Rows from block 5 of a small CTC audio transcriber, named by matrix and row number. Rows with one number belong to one neuron. Each number is 200 + 40 x the weight over its row's rms, rounded and kept within 0 to 999. All counts start at 0.
Before each neuron's rows are labels from the 100 clips, of 14976, where the neuron reaches its highest value: "strongest on" is what is common among them; "loudest band" is the band of the loudest frequency at the time of the peak. Only what is clearly more common there than usual is listed. The data: read English sentences (LibriTTS-R).
# fc1: MLP up (model.blocks.5.mlp.fc1.weight, 1280x320), inputs 144-179
# fc2: MLP down (model.blocks.5.mlp.fc2.weight, 320x1280, transposed), outputs 144-179

strongest on: the word "any"
loudest band: 250 to 500 Hz
fc1.692,198,184,254,200,200,195,193,200,246,194,202,195,73,112,231,256,191,237,197,205,217,198,132,198,241,196,193,293,198,200,200,248,201,148,205,107
fc2.692,203,195,200,200,198,201,203,127,200,201,235,195,201,208,223,203,206,201,196,211,206,194,203,203,213,173,202,232,201,159,184,118,167,199,506,200

strongest on: the word "looked"; the word "at"
loudest band: 250 to 500 Hz
fc1.300,200,156,197,180,202,207,205,190,52,201,201,201,201,167,205,199,495,201,235,202,198,201,171,209,219,199,200,210,203,211,199,188,172,199,181,187
fc2.300,204,201,203,199,202,199,198,165,638,203,203,201,207,226,211,207,199,258,220,205,198,191,224,196,132,185,203,200,193,195,190,191,198,116,162,202

strongest on: the word "it"; the word "that"
loudest band: 500 to 1000 Hz
fc1.761,207,200,196,200,200,202,199,200,207,198,195,184,204,196,201,194,194,207,197,198,201,200,201,200,200,200,217,200,198,203,200,218,200,198,200,194
fc2.761,201,199,199,189,201,200,205,210,173,199,202,136,0,188,63,200,202,182,217,200,196,199,242,199,200,200,200,199,199,196,187,201,203,201,200,200

strongest on: the word "with"
loudest band: 250 to 500 Hz
fc1.683,301,191,223,222,129,202,199,232,192,200,192,157,156,94,191,108,200,200,187,200,201,201,200,169,202,201,198,195,200,199,195,202,172,201,189,199
fc2.683,196,198,187,202,207,201,198,204,164,202,220,196,197,202,199,195,170,199,198,200,198,175,200,200,198,202,195,211,512,216,203,249,199,181,200,192

strongest on: the word "he"; voice: female
loudest band: 2000 to 4000 Hz
fc1.41,198,198,207,209,200,214,201,193,198,196,196,183,200,202,208,202,177,207,87,162,200,196,189,212,213,206,203,200,207,186,186,242,200,199,195,196
fc2.41,241,200,198,237,195,218,200,213,199,201,200,200,200,202,198,198,201,163,195,201,271,331,188,241,254,200,205,198,200,282,206,237,200,199,202,197

strongest on: the word "it"; the word "was"
loudest band: 250 to 500 Hz
fc1.32,201,198,189,67,184,199,179,184,206,199,200,216,176,103,58,196,171,204,229,168,205,193,209,202,224,199,214,205,243,198,162,202,227,224,304,197
fc2.32,197,209,302,201,199,215,169,200,170,182,198,219,193,200,190,197,195,199,199,198,200,201,189,173,198,202,200,240,200,200,205,199,212,221,201,190

strongest on: voice: male
loudest band: 250 to 500 Hz
fc1.677,250,203,197,248,216,179,204,210,206,195,198,207,77,229,202,195,200,185,203,200,207,184,200,189,207,200,123,199,189,202,204,202,200,190,157,193
fc2.677,201,203,200,196,199,200,209,197,196,198,196,199,189,200,208,204,226,195,205,207,202,191,200,196,220,201,200,200,335,200,202,214,278,87,365,200

strongest on: the word "in"
loudest band: 250 to 500 Hz
fc1.759,189,200,243,204,219,204,217,158,233,207,203,13,61,178,198,188,200,201,80,234,200,200,178,180,200,197,200,199,224,205,197,208,86,200,186,179
fc2.759,202,200,201,222,202,202,201,199,198,138,193,202,195,201,200,194,170,200,200,198,274,226,195,200,194,206,200,200,199,199,200,200,198,221,200,202

strongest on: the word "but"
loudest band: 250 to 500 Hz
fc1.686,202,170,200,200,206,179,202,199,191,278,202,198,200,223,266,200,200,200,201,193,230,194,249,201,219,199,202,202,201,355,198,412,200,185,206,201
fc2.686,198,197,202,201,180,200,200,195,71,218,204,248,128,200,203,221,195,202,206,197,199,193,174,175,196,194,199,197,209,198,193,250,201,198,197,201

strongest on: the word "of"
loudest band: 250 to 500 Hz
fc1.742,206,206,199,196,214,424,202,200,202,201,208,204,198,155,200,210,198,200,196,200,246,198,165,196,208,250,272,344,212,206,199,201,174,196,185,178
fc2.742,224,204,205,200,189,195,196,196,202,203,163,169,199,200,200,226,178,201,259,265,192,154,204,203,157,200,201,43,206,191,165,234,199,144,198,199

strongest on: the word "said"
loudest band: 250 to 500 Hz
fc1.384,200,206,190,210,91,101,200,206,194,197,199,227,199,185,224,203,202,196,198,207,193,198,188,202,196,210,200,248,377,196,195,199,200,205,206,173
fc2.384,215,199,200,199,175,238,202,205,214,209,199,177,202,210,201,203,200,191,202,190,202,201,200,198,203,181,201,242,202,200,193,195,198,225,200,202

strongest on: the word "mr"
loudest band: 250 to 500 Hz
fc1.359,204,200,201,215,193,280,285,192,202,192,196,201,201,190,226,195,201,200,160,159,192,199,198,120,247,202,200,198,168,172,205,198,204,163,198,200
fc2.359,204,191,203,200,199,209,199,184,204,204,196,224,135,200,200,194,171,190,199,202,199,198,214,197,200,191,201,163,208,187,203,221,205,199,150,200

strongest on: the word "at"; the word "looked"; text has "looking"
loudest band: 250 to 500 Hz
fc1.84,201,200,195,104,175,203,223,51,143,199,151,200,200,173,172,220,204,193,161,300,199,247,201,193,207,200,206,200,207,211,187,180,107,195,196,201
fc2.84,200,206,189,200,193,210,217,175,257,200,199,200,158,275,232,214,199,269,199,201,196,185,414,208,106,198,200,207,212,196,170,194,271,192,112,177

strongest on: the word "the"
loudest band: 4000 to 8000 Hz
fc1.367,199,193,202,198,216,209,199,199,201,195,208,200,191,204,202,151,199,200,196,196,211,213,200,159,197,200,200,199,158,193,200,337,206,200,199,202
fc2.367,211,199,204,199,334,201,195,199,199,201,197,196,196,209,199,198,200,186,194,203,200,197,281,199,190,200,196,171,191,197,200,210,200,198,194,191

strongest on: the word "but"; the word "i"
loudest band: 500 to 1000 Hz
fc1.215,201,194,198,249,211,202,207,63,200,203,207,205,213,202,201,201,200,196,201,74,233,199,200,194,212,200,176,202,191,385,200,194,203,191,211,212
fc2.215,200,197,203,183,176,202,202,68,201,200,199,223,199,3,42,402,200,196,198,201,201,200,200,192,201,191,200,200,209,269,196,199,215,202,198,207

strongest on: voice: male
loudest band: 1000 to 2000 Hz
fc1.695,200,206,265,199,204,200,201,199,207,207,202,199,201,195,200,192,200,201,194,196,231,200,203,186,205,199,199,200,200,297,199,200,190,206,199,191
fc2.695,199,207,200,193,206,198,162,201,207,207,204,201,186,200,245,200,198,205,197,199,203,201,171,200,198,202,192,200,292,193,197,199,139,200,196,204

strongest on: voice: male
loudest band: 250 to 500 Hz
fc1.418,190,270,278,199,199,218,207,205,189,202,194,189,219,194,192,223,199,176,189,203,199,198,206,202,203,205,202,200,196,182,197,202,199,200,200,194
fc2.418,186,198,187,200,201,202,200,196,185,189,195,189,189,200,194,201,213,169,196,117,204,196,207,199,209,175,70,198,200,217,201,198,163,241,187,200

strongest on: the word "such"; the word "said"
loudest band: 250 to 500 Hz; 500 to 1000 Hz
fc1.492,86,201,200,186,199,215,202,157,197,245,215,198,212,196,196,227,168,291,157,196,201,219,199,0,115,192,211,196,200,213,199,199,191,195,208,199
fc2.492,204,203,207,214,200,225,193,288,111,199,199,197,238,203,200,231,200,202,191,197,200,186,188,196,182,153,199,210,201,200,194,210,296,226,177,198

strongest on: the word "very"
loudest band: 250 to 500 Hz
fc1.733,198,191,196,212,214,196,198,214,213,199,204,202,200,211,217,201,205,194,206,183,201,201,206,199,204,200,79,240,82,153,208,209,202,50,207,205
fc2.733,200,201,199,146,200,193,202,212,202,201,200,210,189,200,200,232,198,240,199,201,199,201,198,198,210,196,199,220,205,200,200,187,197,208,199,200

strongest on: the word "as"
loudest band: 500 to 1000 Hz
fc1.549,235,176,176,135,203,200,195,196,203,200,200,201,194,199,199,201,299,199,204,193,200,225,174,129,204,205,201,201,200,155,200,199,200,175,201,200
fc2.549,200,198,200,199,201,191,198,203,153,198,200,182,206,202,99,230,220,199,160,195,205,201,158,201,200,200,200,199,202,205,200,205,229,200,200,197

strongest on: voice: male
loudest band: 250 to 500 Hz
fc1.450,243,183,190,213,189,200,202,202,204,205,200,199,202,165,184,227,201,195,195,153,203,201,197,197,200,200,188,209,201,200,198,205,200,202,198,200
fc2.450,203,200,195,262,207,188,209,201,183,189,203,201,183,276,447,188,218,202,200,200,203,209,217,208,206,199,149,199,198,187,208,201,194,201,174,200

strongest on: the word "she"; the word "her"
loudest band: 2000 to 4000 Hz
fc1.351,202,259,143,201,198,182,201,200,209,201,200,200,208,200,198,89,217,201,0,219,199,207,199,218,189,175,203,178,200,178,196,201,200,202,198,207
fc2.351,341,202,198,205,201,204,124,199,197,198,152,201,191,201,192,11,127,148,45,197,206,200,200,197,172,199,200,198,193,203,211,284,200,193,206,205

strongest on: the word "said"
loudest band: 250 to 500 Hz
fc1.240,103,202,200,202,62,199,179,225,203,215,201,201,217,201,199,212,192,207,79,202,200,200,198,200,193,203,192,197,202,199,202,196,201,199,217,202
fc2.240,198,200,205,207,192,200,200,202,201,201,201,204,299,201,200,200,204,203,169,192,208,199,219,195,201,197,198,212,200,195,200,199,202,155,180,213

strongest on: voice: female
loudest band: 1000 to 2000 Hz
fc1.447,191,201,476,209,202,211,201,192,196,240,230,126,188,207,210,293,195,200,179,191,200,200,205,197,200,200,200,203,198,198,200,228,195,198,201,200
fc2.447,197,184,203,190,200,205,143,196,197,199,201,255,181,198,201,207,198,202,155,213,201,210,200,118,199,199,229,197,201,200,191,206,205,202,346,49

strongest on: the word "not"
loudest band: 500 to 1000 Hz
fc1.690,213,199,200,200,242,188,195,172,177,265,172,213,156,198,226,215,172,170,208,200,290,200,205,208,293,180,224,231,145,198,206,200,243,101,199,200
fc2.690,200,189,201,217,152,257,200,202,196,198,191,203,87,160,203,202,200,195,315,204,201,209,173,122,173,197,199,168,463,190,199,189,178,159,276,203

strongest on: the word "with"
loudest band: 250 to 500 Hz
fc1.321,200,200,206,195,200,197,200,196,201,289,153,198,188,197,201,150,200,200,199,193,197,208,213,200,211,197,205,193,200,204,188,182,201,198,201,188
fc2.321,200,197,200,194,200,201,200,185,184,200,201,198,200,193,180,186,128,187,200,196,241,189,188,223,206,200,200,199,199,189,200,470,206,199,202,197

strongest on: the word "in"; the word "is"
loudest band: 250 to 500 Hz
fc1.402,200,193,412,202,203,197,209,201,208,218,201,166,184,200,115,201,204,198,25,195,190,200,194,153,199,199,198,213,199,199,176,200,200,203,199,199
fc2.402,212,198,200,269,208,199,197,200,197,180,185,208,200,199,136,160,190,195,197,196,201,200,200,199,201,207,225,200,200,195,200,200,208,211,186,203

strongest on: voice: female; the word "i"
loudest band: 250 to 500 Hz; 1000 to 2000 Hz
fc1.232,202,172,198,183,201,206,200,195,175,199,157,196,85,227,184,299,203,200,224,141,198,172,267,197,203,199,215,207,200,294,201,161,196,204,201,198
fc2.232,154,139,201,190,193,219,331,200,205,213,201,185,207,225,140,165,184,198,373,199,191,251,214,200,191,200,187,195,201,208,202,169,174,260,197,189