From a checkpoint of a small CTC audio transcriber.
Training: 17100 steps, batches of 64.
Data: trained on read English sentences (LibriTTS-R), 70.0 epochs.
Rows from block 5 of a small CTC audio transcriber, named by matrix and row number. Rows with one number belong to one neuron. Each number is 128 + 32 x the weight over its row's rms, rounded and kept within 0 to 255. All counts start at 0. Numbers have three digits each.
After each neuron's rows are labels from the 100 clips, of 14976, where the neuron reaches its highest value: "top examples" is what is common among them. Only what is clearly more common there than usual is listed. The data: read English sentences (LibriTTS-R).
# fc1: MLP up (model.blocks.5.mlp.fc1.weight, 1280x320), inputs 108-143
# fc2: MLP down (model.blocks.5.mlp.fc2.weight, 320x1280, transposed), outputs 108-143

fc1.338:127128094129133128160116104015127128129128128047084006119128159127125140129128125114213152116096128128124125
fc2.338:124129129126128128128128129130113128127128129041125122126128129129128124127129118106128164146113097126129128
top examples: voice: female

fc1.29:130129128123043098126117124129129126138128132127115037129128078167128152130128128168125123083132136122129127
fc2.29:249124148133099038096125128000128124121132127129128089126126127111131129130155124125128059128130130124000132
top examples: the word "was"; the word "with"

fc1.240:128127129133038129183124169126117127255127126127153128130125128048128126129119176134137116130125139200120124
fc2.240:124225129127132121002135147128118130129128125129127000128134130119128129188130128128116078128101126128127128
top examples: the word "said"

fc1.290:255129126128131129126114224120128129147068130059121163137152129129112097129151129133174128127088132130127127
fc2.290:128130134130128164128141124133136141125125131078128026249134174127128127129104129127130128126128079129128128
top examples: the word "you"

fc1.617:128130129120128132124129127118128125128084124099115123129127122188121223194135116124125123119113129128124132
fc2.617:150130125136113128094128133135159106127128129019122128131144127126129135088120118138127128128127128124123134
top examples: the word "my"

fc1.626:122128129127149128127126128072124127131132129127125114121025127121128097130125132122105128054121155128126023
fc2.626:128124134130130128124128129128128125128132127124129104157000126129126128129156134128127128138129128128126129
top examples: the word "if"; the word "it"

fc1.748:128138000255127129122130128121128127131128128132127126123128141122122129111129135194131119129119133131134128
fc2.748:123128128255128129017133134156130099127118130123106121255129129139200130132129129131129000128108141128128127
top examples: the word "which"

fc1.582:121120131131130129123117128200128126128115124127126127146107130212091128126136125126120132122132135124119128
fc2.582:129129143127255122118128155126149124118120145129091127132119126237123117209140140141151130142129128126129130
top examples: the word "me"

fc1.32:133110133130127124132171216135085119129132119129128128128075124128150135109126255129125110128139127156127032
fc2.32:131129129102117122138141132116129128125126134131103128128000069128042128129188121128196139112130132128126127
top examples: the word "it"; the word "was"

fc1.637:128123145137129159128116120000111125167128067126123130139127129169126128000124128066126128130145136120138132
fc2.637:128129128123131133164132129120128119123128130127136183137128084126139125114129158084125124111134129110139132
top examples: the word "for"

fc1.185:130154116132128101123129153128131129121128131039122129128137120113135137128128124126131125138158091127119126
fc2.185:128072127136130130142140129126128128129134192127131128000129129114128128125128130127129133139128113124149128
top examples: voice: female

fc1.346:125122131193125132130106124128123128174138014128135234132146137128056122123126130128123127073132128141064127
fc2.346:107128128225129127133124119068127129126094128128081128125130130129131127128122128128128128128128129128127127
top examples: the word "the"

fc1.372:127141128129129107133131128048126115179128129130129127127132133128128123046128129127128122128141128129128145
fc2.372:129130130113138128128178128120129147128125135129124127128119015204130036124129161128128126128130130099112067
top examples: the word "my"

fc1.384:136127128127013126122126143013129123125141128136134132127010106142127202128127137122143155188126137129043130
fc2.384:128091132129129130080129255132159185146127133128183125116178026123139128121128139139129124127124128007128100
top examples: the word "said"

fc1.165:128143128124112128132126125098116128156128170131129128128102131136132134126048129153235118077128126117128126
fc2.165:128125130130128126128138128128136125128129131124132127128125126255126128127138128128127137128108126128128125
top examples: the word "i"

fc1.138:127120125128130096137128128131127128148121134128125126132129228127127127128128133126129112116128131129125136
fc2.138:132127156127128129128130129130148128121142116127143140128128127119135128126128166135126126129128127000129121
top examples: the word "i"

fc1.427:128255122123125127111131129128027118128129114129147136187132128127128127135119136182129094149131148128128128
fc2.427:124208130128128125124125128128114124054128112133130128126149128094127129217129129128128103129122126149125126
top examples: voice: male; the word "said"

fc1.549:098128159128117041103249130114128128130126163131132128156128128031075106125129138110130102093111132132131125
fc2.549:192132255128125141128139148128129127129151127129124108127144104128027127127092118051128129127116127125130209
top examples: the word "as"

fc1.1:126099133133193121109133128120073122083128127131123128129043122117119127133186126125128119113131127125147122
fc2.1:124128113150126126232128132129112128128128129128255111157217129127130129091144127086124125130149128132130110
top examples: the word "his"

fc1.308:101150123226129031130128127127194143128128108122127126128133132123131146000121126134131127101149083128133123
fc2.308:128129161131128126131129124128129127115128128128130133124128046116128125138121128210129111128129131131124143
top examples: the word "which"

fc1.719:129101137129122129132128113140118129133124138132128163110143152102128104130125129126154128130130126122132130
fc2.719:127127130132211075053129128154126124114134099062122127144128127116124093127133160160128203127167128173128134
top examples: voice: male

fc1.359:115068129138117130132132139111128255125133134129127125127255125129130128129136129127126138115129125127128196
fc2.359:129122000135119127128128129156154129128127127125143130128133129095117141043128165077127117133125116127124117
top examples: the word "mr"

fc1.361:141121128124126128127219120136134245000124163129255126128132131135128129133128051155129129131122128115119083
fc2.361:128118130128094129119036128129127122128130128129148128126123123127129128112128095128127128149112098133132124
top examples: voice: female; the word "said"

fc1.550:125174124127038092128142124119130132124128133132128127114095124125121128128128004128141127127126018132035095
fc2.550:129131128123142125126127136130051125128130129129129128124131128097118128092138137129141129128107128129127131
top examples: the word "it"

fc1.349:127101122127128138117147127126123128128126133128076080079121127127109129137118129122154117099123179136128123
fc2.349:109117128128131128126138218129129128126128142121130128126132121128129129107128141127126125126128123110120125
top examples: the word "his"; the word "as"

fc1.418:128128074128125143213133129128125125191007122134124164126119128127158118136123143122128186128127121096136063
fc2.418:128158223132134127129043136132115128129112128095126163140052124134129119129127170163109150128120123201125131
top examples: voice: male

fc1.269:071128122128133121194127142101255128128124128132128128124177131127129151128152130132121125127128049131053129
fc2.269:125127135128128136130129127130127144127128128121180127127000128176132097112162128126059108130125127128126137
top examples: the word "could"

fc1.265:095128117127127127129193170130113255123125155126127043122129129075128128099093125128129125127132130133125035
fc2.265:122128128124128128131167146128135129135189173127136090134127127128088126126124138008124128127129134126131130
top examples: voice: female; the word "and"; the word "in"

fc1.202:138122131108133132138127127131113128153141105129127125135111132101159125136128127123131133128092128090127146
fc2.202:110128128128141061127126123124130131236145129128134156136122128122129125131124160142128114118130129190155128
top examples: the word "of"

fc1.88:255133127125135128127045127119126132129127128000127129132125124126131126126144126144130129129118127129140044
fc2.88:130132134124129130236169128150120128128130132128109128255133240128125129138128135133129135124116120125131131
top examples: the word "you"

fc1.766:128143126132153084126126130138130128128128128128059255131123123128138126136124138128127129128127132127113071
fc2.766:092128223108120112117126131145128127211124129000127128164230128124127045118119141255127128128128126127126128
top examples: the word "if"; the word "you"

fc1.135:126110127139131130124130128098174159136129111127131132127129135131145178059128142130118113126128135148128132
fc2.135:127128149132129141128113127144133128129132129129132135128128060094126131130125127137130132128123121141125121
top examples: the word "that"

fc1.132:143084129179122000130129118146094126173083108127128223131128126157113127125132093167114130126149135118123127
fc2.132:138123123154151127104151128106174129112094129128130134112136033127194138125116127124127127145133168131107128
top examples: the word "the"; voice: male; the word "with"

fc1.692:110128088254078105172127126126113128123132101124130135122114122130137129051127158136139138141131129133128105
fc2.692:128116125128132048123126147128145135127127133067108128168128105225118008128129128134133157129129126135044149
top examples: the word "any"

fc1.761:126124125130127126173127128129127128128122129127129130137123133129175128060067255255127130085118115128090125
fc2.761:127127144127129127118132000121124128131129133078128141198051040128128048130128128121125125128132128129130129
top examples: the word "it"; the word "that"

fc1.742:121124131137135196126126122128128123112126126128123128113130135131150128117129128127129120129093118126107133
fc2.742:127128129128128071106127124077128129134130129129127126128110134083130150129125127126126125128131071128123129
top examples: the word "of"

fc1.78:123128152113130098130147118138120126139129127124144136123131128144126135135130127072128128128134130142180128
fc2.78:161120128115146000115129128129128131016120133127127126168120104171129113128123130129128170129128124128130140
top examples: voice: male

fc1.629:123131129126102156144128119091115255099147133128126121116131125129130112133125100128158215128099134128129155
fc2.629:130115000133121128111123129129147132123115128087137106127209128107137123000132152143104119130128132129128133
top examples: the word "his"; the word "mr"

fc1.435:122169112127112144134129128116130255137124130147142128141226255098132136172125109066128128131122125138110115
fc2.435:129129118140157128077156137127127132124112127113128129130123148133171255123123160126150116126127000083125130
top examples: the word "we"

fc1.492:132148031212127121130111127156125129126132122132124131095128132109128124110127128148166128119103103226114127
fc2.492:127147000147130121075128128127129150128125128125129133119128145132059130137129137125123135128126139110130128
top examples: the word "such"; the word "said"

fc1.422:083128100131121123087124122122066132111129117133125128134128122130130126128126108160130124127148130127128135
fc2.422:129127000121125129130126140125123133112128130129121161123125130158128131091128196140124111060124087082144129
top examples: voice: female

fc1.402:124118149128092125147128214128122120088149112130128186131114123215124140122125132127127104128131128186138000
fc2.402:129140129130128128130128173128120122131135127125137111128121122000120139131128130130128131129129150127127126
top examples: the word "in"; the word "is"

fc1.139:127126128128131127144123127169130128152128130128129132126128134130128200014117255173126128128102128124098128
fc2.139:128124197127141128141183000130130128130128129118132129255054024108128127128129109180128131115129129130128127
top examples: the word "it"

fc1.651:131128128129094124129129255126131127123128146128131122128122121130122128129128146122128127131119128124129199
fc2.651:129111156128128130056182147128176133147126213128127128013130078128128124091127128126141133128127127119122128
top examples: the word "my"

fc1.381:122128137131128129108125125069112128133128128132110255145129128135233114141057129127128132106128134104138128
fc2.381:129200133130133128129129128056129127129150130142127126128129187126096128100131107128128126127107128127127188
top examples: the word "was"; the word "it"; the word "will"

fc1.325:116165055127090128129130128127128124123091127128117024019128134127123128126131145069126127120083126241127127
fc2.325:134129135129126112126121127109128126098000122126093103180110093128129211128126158089093000126109114105126142
top examples: the word "we"

fc1.577:136137128154126023128139156190128128128123129128128128132123108133132126132106077114167138128125128132133127
fc2.577:128129120128128128123129129112128137128147153087095128125128140010126128115125129038000125121128126129128137
top examples: the word "was"

fc1.453:075098128189126126122222194127129129115127152129127114131125108051129135126127133131135161002129121164137128
fc2.453:101130128127127124127135125112129129132128112127113155129253083131083070126133132127167137130123120129007204
top examples: the word "i"

fc1.542:120129128129127160127134127133136127130122129116108127128141129128126170128127129131135185128130059128128167
fc2.542:128128100124096128128130130128132123128127132113126125130255129127128126128128130129127128127124128128125144
top examples: the word "must"; the word "my"

fc1.721:126128127128132127129128138127000123114135118035096124002145122128083127118129130130129127128125124155130125
fc2.721:127120147130134135125128152125131131008128124128127123128000186120255192125126128095129127137132128066127128
top examples: the word "you"

fc1.763:128126129130146128127131127128073126000138127002133128128099243135114126124130128125127125135128115145123128
fc2.763:128130128128127128085129135128126128127079128131128126127128152129128127130153131000118128128130143117128131
top examples: the word "so"

fc1.113:120231130128133118121123124051134125102126117133125119127130128126237137116126000129237142128138157113125125
fc2.113:134127116139132129123145000129130139125121129130119130129155130114128132128056122126110112135128129212098116
top examples: voice: female